config = dict(
    model='text-conditioned image diffusion model',
    dataset='photos of plants, animals and fungi (iNaturalist)',
    train_examples=155796,
    image_size=32,
    horizontal_flip=True,
    conditioning='text',
    arch='uvit',
    objective='epsilon',
    cond_dim=256,
    tokenizer='word',
    vocab_size=2724,
    text_encoder_width=192,
    text_encoder_layers=8,
    text_encoder_norm='layernorm',
    text_encoder_norm_position='pre',
    text_encoder_activation='swiglu',
    text_encoder_head_dim=48,
    text_encoder_fused_qkv=True,
    text_encoder_bias='none',
    text_encoder_qk_norm=True,
    text_encoder_parallel_block=False,
    text_encoder_moe='top_k',
    text_encoder_drop_path=0.1,
    text_encoder_num_experts=16,
    text_encoder_moe_every=1,
    text_encoder_expert_mlp_ratio=1,
    text_encoder_experts_per_token=1,
    text_encoder_shared_expert=False,
    text_encoder_positions='learned',
    cond_dropout=0.1,
    norm='layernorm',
    norm_position='pre',
    activation='gelu',
    mlp_ratio=3,
    head_dim=48,
    fused_qkv=False,
    qk_norm=False,
    parallel_block=False,
    inner_norm=False,
    moe='top_k',
    kv_group_size=2,
    num_experts=8,
    moe_every=2,
    expert_mlp_ratio=1,
    experts_per_token=1,
    shared_expert=True,
    patch_size=[4, 4],
    layers=10,
    width=128,
    positions='learned',
    residual_init='zero_last',
    optimizer='muon',
    muon_scale='match_rms_adamw',
    lr=0.0022,
    momentum=0.95,
    nesterov=True,
    orthogonalizer='newton_schulz_5',
    adamw_lr_other_params=0.00097,
    grad_clip=5.0,
    adaptive_grad_clip=0.02,
    steps=6600,
    batch_size=128,
    epochs=5.4,
    lr_schedule='wsd',
    decay_fraction=0.4,
    final_lr_fraction=0,
    warmup_steps=130,
    weight_decay=0.1,
    adamw_weight_decay_other_params=0.01,
)
Rows from block 5 of the text encoder of a small text-conditioned image diffusion model, named by matrix and row number. Rows with one number within an expert belong to one neuron, the router's apart. Each number is 50 + 15 x the weight over its row's rms, rounded and kept within 0 to 99. All counts start at 0. After the name is the row's rms in percent of the matrix's.
After each expert's rows are labels from the 100 texts, of 14976, where the router gives the expert most weight on average: "fires on" is the input token at the peak. Only what is clearly more common there than usual is listed. The data: photos of plants, animals and fungi (iNaturalist). In brackets: how many of the 100, against the usual share in percent.
# router: router (text_encoder.blocks.5.mlp.router.weight, 16x192, trained with AdamW), inputs 128-191
# gate: expert gate (text_encoder.blocks.5.mlp.gate, 16x192x192), inputs 128-191
# up: expert up (text_encoder.blocks.5.mlp.up, 16x192x192), inputs 128-191
# down: expert down (text_encoder.blocks.5.mlp.down, 16x192x192, transposed), outputs 128-191

# expert 9
router.9 104:27 48 56 57 55 37 35 58 39 70 49 22 65 42 72 52 53 27 56 42 45 27 65 38 56 37 43 36 60 54 93 63 67 68 66 97 26 33 33 67 48 51 63 44 52 67 25 31 67 63 61 50 67 35 23 61 52 63 54 62 63 45 57 66
gate.0 073:35 68 49 58 36 59 39 48 38 55 49 60 61 53 44 47 27 52 61 60 64 39 42 44 41 45 37 64 44 62 66 95 54 34 62 50 66 50 30 47 54 50 59 55 36 56 43 41 44 68 60 40 51 58 74 57 27 69 67 52 45 64 50 68
up.0 069:39 24 70 72 88 29 60 62 42 54 57 56 52 60 70 37 49 49 42 37 38 14 72 65 53 61 46 45 39 51 31 37 63 60 26 52 58 46 38 46 37 30 54 60 76 50 31 64 48 68 42 52 35 48 74 05 67 25 60 38 48 42 63 34
down.0 067:53 62 34 57 43 44 42 66 20 47 42 57 64 50 68 29 58 40 82 32 56 43 35 81 63 64 39 49 50 48 51 39 19 72 37 63 40 43 51 57 33 67 56 50 38 57 40 89 64 45 75 40 80 48 59 45 75 66 54 26 53 88 47 56
fires on: "fagales" (23 vs 0); "anura" (18 vs 0.1); "<end>" (15 vs 5.8); "passeriformes" (13 vs 1.5)

# expert 12
router.12 098:47 45 53 43 48 49 43 39 45 51 53 45 65 73 67 46 65 50 42 38 29 52 44 42 64 39 56 38 60 55 63 65 49 73 69 58 41 45 43 82 55 58 44 63 42 47 56 70 67 48 71 68 38 32 23 54 43 51 47 25 57 34 14 16
gate.0 145:60 40 62 59 30 51 50 23 58 23 49 56 38 82 64 58 65 55 32 50 36 53 45 58 65 70 51 41 23 66 45 62 39 67 43 71 45 62 62 68 49 53 33 62 52 43 69 48 81 71 46 74 40 68 59 65 65 67 54 26 39 69 34 39
up.0 150:48 34 34 65 52 43 55 38 56 28 48 73 38 72 55 67 74 29 31 44 22 70 65 53 49 65 21 60 15 58 30 59 41 65 45 65 48 79 62 68 59 51 50 50 38 11 47 39 63 65 38 56 43 51 50 67 51 66 56 31 25 53 57 61
down.0 149:65 59 75 51 60 43 38 60 25 48 25 47 38 65 46 58 45 55 34 70 64 43 35 68 51 66 62 55 57 46 36 21 47 56 79 35 57 64 27 42 43 61 73 09 46 63 33 51 49 46 67 41 58 52 73 37 72 63 43 67 72 62 34 50
fires on: "," (75 vs 17.4); "class" (13 vs 5.8); "<end>" (12 vs 5.8)

# expert 11
router.11 094:33 24 32 44 40 20 44 45 26 63 43 39 51 40 70 40 57 61 50 35 45 32 58 48 53 39 47 51 42 37 66 43 37 55 60 45 14 46 57 40 67 54 62 53 37 55 33 33 56 52 63 73 36 33 45 46 84 49 53 51 92 45 20 58
gate.0 129:39 60 31 43 54 29 43 39 31 57 53 70 33 44 63 38 69 29 48 54 20 59 41 46 61 61 66 52 46 51 47 53 38 66 51 30 54 82 73 42 45 66 51 54 65 75 38 49 41 64 89 52 67 71 44 29 30 44 51 53 29 56 31 63
up.0 119:38 49 43 42 48 51 41 54 32 44 33 74 99 77 70 29 70 41 27 38 39 50 41 37 54 21 52 60 29 44 42 66 24 63 62 37 54 70 50 43 59 38 43 67 70 43 74 31 60 61 46 54 43 45 44 04 21 59 38 29 59 56 60 46
down.0 120:75 46 47 36 58 30 91 66 56 36 62 65 57 58 52 49 34 60 59 39 35 33 69 53 61 43 66 49 32 46 67 34 26 56 41 43 44 49 93 69 60 45 26 35 36 58 44 27 53 55 45 58 50 47 38 38 56 68 56 62 42 67 66 44
fires on: "ranunculales" (25 vs 0); "<end>" (21 vs 5.8); "tortricidae" (13 vs 0); "polypodiales" (11 vs 0)

# expert 8
router.8 107:16 57 42 49 69 44 60 54 29 69 61 45 71 80 65 43 52 46 45 44 28 48 58 47 60 37 16 33 37 82 70 62 34 44 76 39 63 40 38 42 53 35 65 43 62 43 65 13 56 55 50 79 64 26 50 56 63 40 73 33 54 41 23 70
gate.0 052:70 51 59 48 57 51 47 38 28 57 33 45 57 46 19 56 27 39 33 89 48 33 61 34 43 37 37 55 38 30 56 35 53 31 46 50 66 26 64 62 57 76 47 61 21 47 32 70 61 59 67 47 60 24 41 72 67 33 87 65 61 37 38 37
up.0 051:86 44 45 47 61 57 57 42 53 63 62 54 47 47 32 58 40 64 40 20 37 46 67 72 77 43 57 51 56 27 60 32 53 53 65 52 58 66 37 62 49 37 43 54 59 83 39 48 58 69 50 39 48 25 46 40 73 64 43 58 52 48 47 21
down.0 049:74 40 60 62 53 30 83 36 75 16 54 45 54 50 51 52 50 69 54 47 66 61 53 50 59 57 67 60 72 58 75 61 69 41 79 36 55 59 48 53 20 36 50 64 58 32 86 52 76 32 45 49 58 36 56 61 42 56 56 62 45 66 45 59
fires on: "lepidoptera" (45 vs 0.8); "<end>" (26 vs 5.8); "anura" (18 vs 0.1); "insecta" (11 vs 1.7)

# expert 5
router.5 096:18 23 86 50 60 34 30 38 38 58 55 34 51 43 55 42 59 41 47 37 17 63 47 44 59 45 62 33 66 64 80 88 41 46 43 51 60 54 52 58 48 40 37 51 44 51 62 49 58 75 75 57 55 44 01 44 56 30 46 63 46 40 24 40
gate.0 110:48 65 58 45 17 55 36 59 23 56 58 55 49 54 23 42 24 55 63 29 34 22 40 53 35 30 47 52 55 43 93 33 57 50 65 73 61 50 44 23 48 53 52 56 59 51 49 51 53 78 44 62 28 23 74 16 62 62 77 14 42 25 54 69
up.0 107:63 63 62 38 42 64 37 54 73 40 39 34 33 34 37 59 46 44 64 43 22 64 41 49 40 38 71 47 49 50 22 41 42 57 72 45 54 39 56 23 43 41 54 61 38 39 50 45 52 69 49 43 73 56 29 61 34 42 66 70 56 31 43 13
down.0 100:55 43 46 54 41 32 55 27 53 48 50 55 50 55 46 27 75 39 77 46 55 67 33 01 57 64 66 26 52 55 47 63 45 82 69 36 39 31 21 34 58 41 70 85 31 52 34 37 42 43 46 20 58 39 53 56 57 57 18 83 64 34 35 39
fires on: "," (47 vs 17.4); "order" (25 vs 5.7); "<end>" (15 vs 5.8); "coleoptera" (13 vs 0.2)

# expert 1
router.1 102:29 57 36 44 60 50 43 63 17 70 45 48 66 34 61 52 36 35 42 22 50 23 47 46 65 43 54 59 68 39 75 63 60 64 42 67 53 42 50 59 56 55 58 58 58 69 29 63 47 47 56 76 50 50 20 38 38 53 19 62 54 45 48 37
gate.0 099:41 41 63 51 69 39 46 55 70 65 35 43 39 55 47 58 49 60 56 33 38 74 41 28 46 14 12 35 51 73 41 47 42 51 42 53 68 54 60 51 39 51 30 70 74 36 54 75 44 66 35 52 44 47 57 28 02 16 46 34 57 57 62 55
up.0 092:31 54 44 59 66 49 34 78 52 70 23 54 32 75 61 56 42 43 54 15 39 82 59 26 50 44 47 71 61 56 29 29 57 36 49 78 49 52 34 48 32 53 36 64 55 25 44 57 21 64 39 51 50 62 51 48 04 00 67 49 48 50 50 61
down.0 097:30 49 47 72 53 67 45 35 35 50 33 57 26 51 67 64 55 26 45 52 37 74 75 62 81 63 72 32 56 40 47 49 67 52 40 49 30 63 49 35 53 49 66 44 20 57 33 40 22 51 79 35 55 52 60 57 65 62 49 50 23 18 50 56
fires on: "lepidoptera" (60 vs 0.8); "<end>" (40 vs 5.8)

# expert 7
router.7 101:33 71 47 40 55 48 39 26 48 65 63 43 59 56 52 58 54 48 39 39 31 48 53 34 68 36 53 48 60 50 73 60 43 54 54 27 51 63 60 65 63 43 62 63 63 71 36 58 58 42 85 64 47 46 26 61 61 51 46 48 36 37 36 56
gate.0 064:59 52 46 38 62 70 50 60 26 34 40 58 48 80 49 31 65 18 59 47 55 47 48 55 41 57 56 46 43 53 41 43 40 59 48 39 48 24 68 60 37 61 48 59 83 43 45 76 45 53 53 29 57 54 55 55 56 33 51 42 63 50 57 59
up.0 074:42 39 29 52 49 52 51 37 65 46 37 30 37 58 50 51 60 27 36 63 65 73 70 57 41 32 55 40 49 31 29 29 71 31 53 36 43 65 53 54 54 45 49 95 81 58 48 25 62 64 40 37 69 57 83 38 33 34 36 54 50 30 71 51
down.0 073:45 56 37 43 52 29 59 64 31 50 47 33 70 40 40 91 58 42 29 49 59 44 47 57 72 43 71 36 61 49 45 55 39 59 44 63 60 31 46 31 36 46 49 47 22 26 76 51 88 30 51 44 67 65 58 51 43 53 71 67 58 59 50 27
fires on: "<end>" (31 vs 5.8); "pinales" (20 vs 0); "asparagales" (17 vs 0)

# expert 15
router.15 097:24 75 51 54 45 32 36 38 31 58 59 46 47 67 52 39 64 34 48 46 59 48 52 43 48 34 49 69 39 50 56 72 58 66 51 61 37 68 43 75 50 39 69 41 66 66 56 30 48 51 59 72 39 12 34 56 53 23 50 55 62 12 24 67
gate.0 117:36 39 18 42 42 58 59 50 27 34 48 26 46 34 18 24 44 38 51 59 56 45 52 69 52 66 47 61 77 38 37 72 58 58 70 59 56 80 50 48 38 40 44 48 40 47 60 64 54 41 44 68 37 61 60 45 50 62 40 40 41 63 51 81
up.0 105:43 27 49 47 51 60 75 61 48 66 52 31 53 43 73 32 21 41 41 28 51 52 76 28 37 33 64 52 39 49 55 74 35 36 35 53 61 55 42 67 52 50 48 45 45 52 57 18 61 46 54 59 79 40 55 66 70 52 53 62 51 78 73 34
down.0 121:66 79 32 06 48 24 51 47 22 55 46 31 53 65 77 40 63 80 48 52 67 42 32 72 50 66 23 63 47 59 35 65 47 63 45 56 33 54 49 25 72 81 37 41 44 47 45 65 39 53 81 38 63 51 47 66 31 44 58 56 50 46 35 76
fires on: "odonata" (67 vs 0.2); "charadriiformes" (24 vs 0.4)

# expert 0
router.0 096:33 65 39 40 42 38 38 32 05 58 50 48 63 73 59 39 44 35 51 27 31 45 40 44 39 64 48 55 49 55 87 53 57 50 46 48 27 24 35 48 50 42 52 46 65 60 40 58 86 48 63 61 33 48 16 64 61 55 65 44 56 05 41 53
gate.0 112:48 53 27 54 48 24 46 49 58 39 56 45 43 33 51 40 74 46 46 67 27 69 39 58 36 64 34 48 59 61 55 28 51 60 68 56 42 52 56 59 20 42 46 50 17 53 39 21 57 68 50 45 48 43 39 50 81 62 41 43 52 60 16 23
up.0 122:53 32 54 64 68 57 61 29 96 63 37 59 16 60 44 65 66 38 33 49 40 62 82 57 26 36 47 39 34 41 58 50 77 55 54 40 30 25 23 36 36 31 50 43 22 46 36 40 78 82 44 58 45 50 42 52 67 53 63 42 68 54 60 40
down.0 116:58 06 48 61 23 54 26 47 46 41 38 29 64 64 34 47 44 77 28 73 80 64 33 33 38 49 44 70 82 29 27 67 66 51 55 61 53 11 52 60 56 48 64 49 45 65 23 51 39 22 03 59 44 41 46 52 26 40 56 69 58 81 66 62
fires on: "sapindales" (57 vs 0); "<end>" (19 vs 5.8); "saxifragales" (8 vs 0)

# expert 13
router.13 102:21 30 58 53 52 48 50 21 22 67 39 35 48 63 71 31 37 17 43 43 56 38 54 53 48 41 50 35 55 53 49 64 40 49 66 63 41 37 54 74 72 19 44 49 53 57 45 32 67 66 56 73 34 45 22 41 71 42 41 48 47 33 31 42
gate.0 119:63 22 53 56 40 44 27 75 32 77 40 26 44 41 55 45 48 59 62 64 40 42 78 37 50 44 22 58 70 49 60 43 36 49 55 40 47 61 39 49 49 36 28 57 39 42 62 82 80 48 51 51 57 36 43 63 32 27 68 58 56 24 42 58
up.0 117:47 27 37 41 45 18 26 69 43 80 55 48 47 67 61 64 58 58 76 61 70 59 70 32 72 59 46 65 46 59 64 42 60 60 51 67 13 38 53 31 43 29 15 47 44 64 44 74 54 54 45 42 45 23 44 50 39 34 59 71 69 18 48 57
down.0 118:36 60 48 35 45 51 35 26 74 54 59 58 57 70 45 31 51 63 59 55 39 33 36 44 48 21 69 52 51 44 49 66 81 31 42 70 34 70 51 30 50 61 52 64 66 63 41 53 68 59 29 69 73 61 66 72 52 32 57 81 53 59 49 68
fires on: "piciformes" (44 vs 0.1); "<end>" (31 vs 5.8)

# expert 10
router.10 101:11 25 55 43 48 34 45 72 30 71 50 24 50 74 48 35 48 49 57 46 48 26 51 40 71 25 45 55 37 60 71 43 50 44 33 43 50 41 27 32 56 52 59 54 57 33 50 47 52 57 76 73 62 45 16 33 59 46 54 28 33 30 34 57
gate.0 134:45 50 56 53 39 64 38 31 43 46 77 48 74 30 93 55 57 39 40 51 51 66 59 49 53 46 44 62 37 57 39 26 38 48 64 60 30 54 52 62 37 19 57 53 51 59 64 42 38 59 71 40 38 77 65 18 32 24 29 42 34 77 48 71
up.0 117:48 61 71 41 38 57 26 43 43 48 62 36 51 48 43 42 33 28 60 35 39 49 59 43 47 32 50 28 56 57 46 64 36 51 55 60 51 60 46 34 53 39 39 47 30 36 51 57 99 48 62 67 53 65 29 58 94 26 51 43 41 44 49 56
down.0 123:57 64 43 24 54 57 40 47 69 37 51 38 22 81 74 18 14 54 72 36 43 52 38 66 44 47 37 48 38 38 46 42 52 21 63 49 58 53 56 75 41 71 40 49 59 40 35 48 58 55 13 47 42 63 77 72 67 52 56 57 61 45 79 25
fires on: "," (44 vs 17.4); "order" (27 vs 5.7); "class" (12 vs 5.8); "lepidoptera" (11 vs 0.8)

# expert 6
router.6 103:20 42 57 43 71 50 41 67 54 56 61 41 68 74 46 47 64 53 59 51 45 51 48 32 45 32 43 60 57 53 56 71 53 69 39 57 30 45 65 58 56 28 24 43 56 57 44 52 45 31 49 72 51 01 46 48 75 41 51 49 64 11 22 58
gate.0 119:65 58 55 35 42 39 46 58 13 45 10 22 74 45 42 25 47 30 72 41 36 43 40 70 22 57 53 67 45 29 39 42 39 51 63 54 34 59 40 31 29 54 49 49 60 60 66 37 80 49 78 29 59 45 43 32 57 34 61 33 44 56 69 54
up.0 145:41 31 62 48 40 68 40 45 70 53 47 52 45 45 51 33 27 44 96 44 45 61 46 37 22 36 48 56 86 14 68 56 66 23 71 67 88 37 27 51 39 41 64 56 59 48 63 59 39 65 40 55 54 42 61 58 29 67 64 45 62 35 44 59
down.0 131:58 42 39 59 57 51 33 60 39 49 68 33 49 67 39 56 45 50 60 64 64 47 38 68 93 38 45 53 45 74 61 28 40 40 55 64 69 46 34 17 28 71 48 40 48 77 39 26 21 38 31 72 60 64 70 56 62 49 41 34 25 63 53 41
fires on: "accipitriformes" (52 vs 0.2); "," (48 vs 17.4)

# expert 14
router.14 097:32 55 49 57 49 42 33 45 18 66 52 16 53 51 62 27 41 34 42 42 21 11 47 46 60 28 36 26 38 57 72 58 51 78 32 82 36 35 30 73 56 39 28 48 48 60 58 34 42 56 43 60 64 63 45 58 59 58 44 67 40 18 01 54
gate.0 120:45 62 70 43 46 44 15 44 34 64 48 54 66 53 60 40 40 65 52 25 42 28 51 69 54 50 39 81 46 62 40 50 22 72 53 59 80 26 48 59 30 72 64 28 65 25 44 61 47 61 49 47 47 69 53 60 48 64 53 73 51 59 45 46
up.0 121:76 48 26 50 19 42 60 41 82 63 53 63 34 47 55 48 48 36 56 84 31 66 38 44 35 45 25 21 58 33 51 41 51 48 44 57 30 46 61 69 54 32 41 41 52 69 57 51 63 30 48 54 52 41 48 57 59 14 54 39 54 52 55 45
down.0 135:40 57 47 44 27 64 74 41 60 64 57 71 31 50 32 50 51 77 49 07 57 46 71 37 44 74 76 35 47 60 48 45 49 61 44 56 39 36 71 41 44 60 61 52 47 63 50 62 37 33 40 28 37 56 84 65 61 49 22 69 35 27 32 55
fires on: "<end>" (30 vs 5.8); "lamiales" (14 vs 0); "carabidae" (13 vs 0); "coleoptera" (10 vs 0.2)

# expert 4
router.4 102:35 33 22 45 59 37 35 23 00 51 37 49 51 79 60 46 66 47 37 30 41 50 53 44 57 43 45 34 87 47 54 64 63 56 52 58 17 48 66 50 37 40 49 55 66 52 27 16 46 43 64 65 18 43 00 50 67 45 57 57 41 56 50 66
gate.0 129:64 78 52 22 62 47 38 61 48 59 65 36 47 70 88 22 67 32 54 34 36 57 39 51 55 44 70 36 51 76 93 51 17 42 57 41 36 44 46 35 63 48 25 29 51 21 53 64 53 32 96 52 48 46 47 44 52 79 44 39 29 49 45 47
up.0 119:43 14 06 61 44 47 69 54 36 53 41 31 49 40 47 46 36 58 68 46 63 72 72 32 80 52 34 64 56 49 15 55 62 61 59 59 55 51 62 47 77 32 49 67 35 71 65 49 27 59 41 68 52 38 48 61 48 47 70 52 38 15 50 59
down.0 115:84 75 58 42 46 49 39 78 41 44 62 52 31 41 43 40 72 45 64 00 53 69 55 29 52 46 44 56 51 45 45 42 58 38 71 36 23 69 51 62 45 35 53 70 68 59 70 63 57 41 49 50 53 62 38 48 45 50 54 27 33 52 29 50
fires on: "odonata" (68 vs 0.2); "<end>" (23 vs 5.8)

# expert 3
router.3 098:64 44 60 34 65 49 53 62 30 49 66 40 69 38 42 38 65 28 50 27 25 41 48 55 48 38 43 17 62 51 64 61 45 51 40 33 35 53 20 46 62 48 32 60 53 65 64 75 44 47 58 46 27 37 15 46 51 62 52 42 67 47 14 52
gate.0 122:43 47 56 40 58 50 43 39 73 68 42 54 57 65 49 44 41 64 64 41 44 41 33 53 57 43 22 42 57 52 42 56 49 51 55 54 41 34 63 47 49 54 84 56 53 40 41 86 40 52 70 25 45 31 75 60 37 40 31 81 55 43 56 25
up.0 111:44 51 46 22 50 47 47 46 59 52 45 31 72 56 55 34 32 57 55 72 60 46 57 56 51 37 00 55 34 49 39 47 56 69 31 59 53 29 42 21 42 28 77 47 57 23 35 81 50 67 72 60 54 37 66 78 23 35 34 38 46 60 50 37
down.0 112:72 44 78 40 27 45 34 60 54 65 40 53 25 74 55 46 52 31 23 41 72 71 72 57 48 45 81 30 60 83 41 34 59 47 32 71 60 63 50 56 54 30 55 29 69 60 30 26 56 48 37 86 41 56 40 32 49 40 58 41 46 44 41 65
fires on: "passeriformes" (51 vs 1.5); "apodiformes" (41 vs 0.1); "saxifragales" (8 vs 0)

# expert 2
router.2 101:41 57 40 47 40 37 36 50 33 57 58 51 70 80 68 44 29 18 37 42 40 61 59 40 55 47 50 45 48 62 63 66 47 47 46 53 38 55 44 32 63 15 72 50 60 59 43 29 49 50 81 59 23 38 61 46 48 41 32 62 77 70 33 63
gate.0 062:96 57 81 34 61 67 30 55 38 54 55 68 43 53 57 54 67 41 46 35 38 52 56 65 45 49 47 77 41 60 25 53 50 71 29 71 25 63 56 57 64 80 38 57 76 71 57 56 35 64 53 61 30 50 46 57 31 54 35 66 33 61 45 40
up.0 069:40 27 46 46 81 67 77 54 61 43 59 52 37 37 46 27 34 57 33 57 59 33 58 40 53 30 40 38 43 53 74 49 37 28 34 49 43 47 50 49 45 50 66 29 47 73 28 39 52 42 39 52 61 32 14 36 39 48 46 34 73 65 26 44
down.0 067:53 61 34 58 53 52 55 25 46 78 08 49 22 60 25 15 23 64 81 72 42 27 47 64 36 54 63 40 41 56 67 68 61 45 37 61 66 48 64 46 27 52 65 42 29 20 57 48 56 26 62 45 77 49 72 67 32 28 63 56 52 49 62 52
fires on: "class" (40 vs 5.8); "odonata" (23 vs 0.2); "<end>" (13 vs 5.8)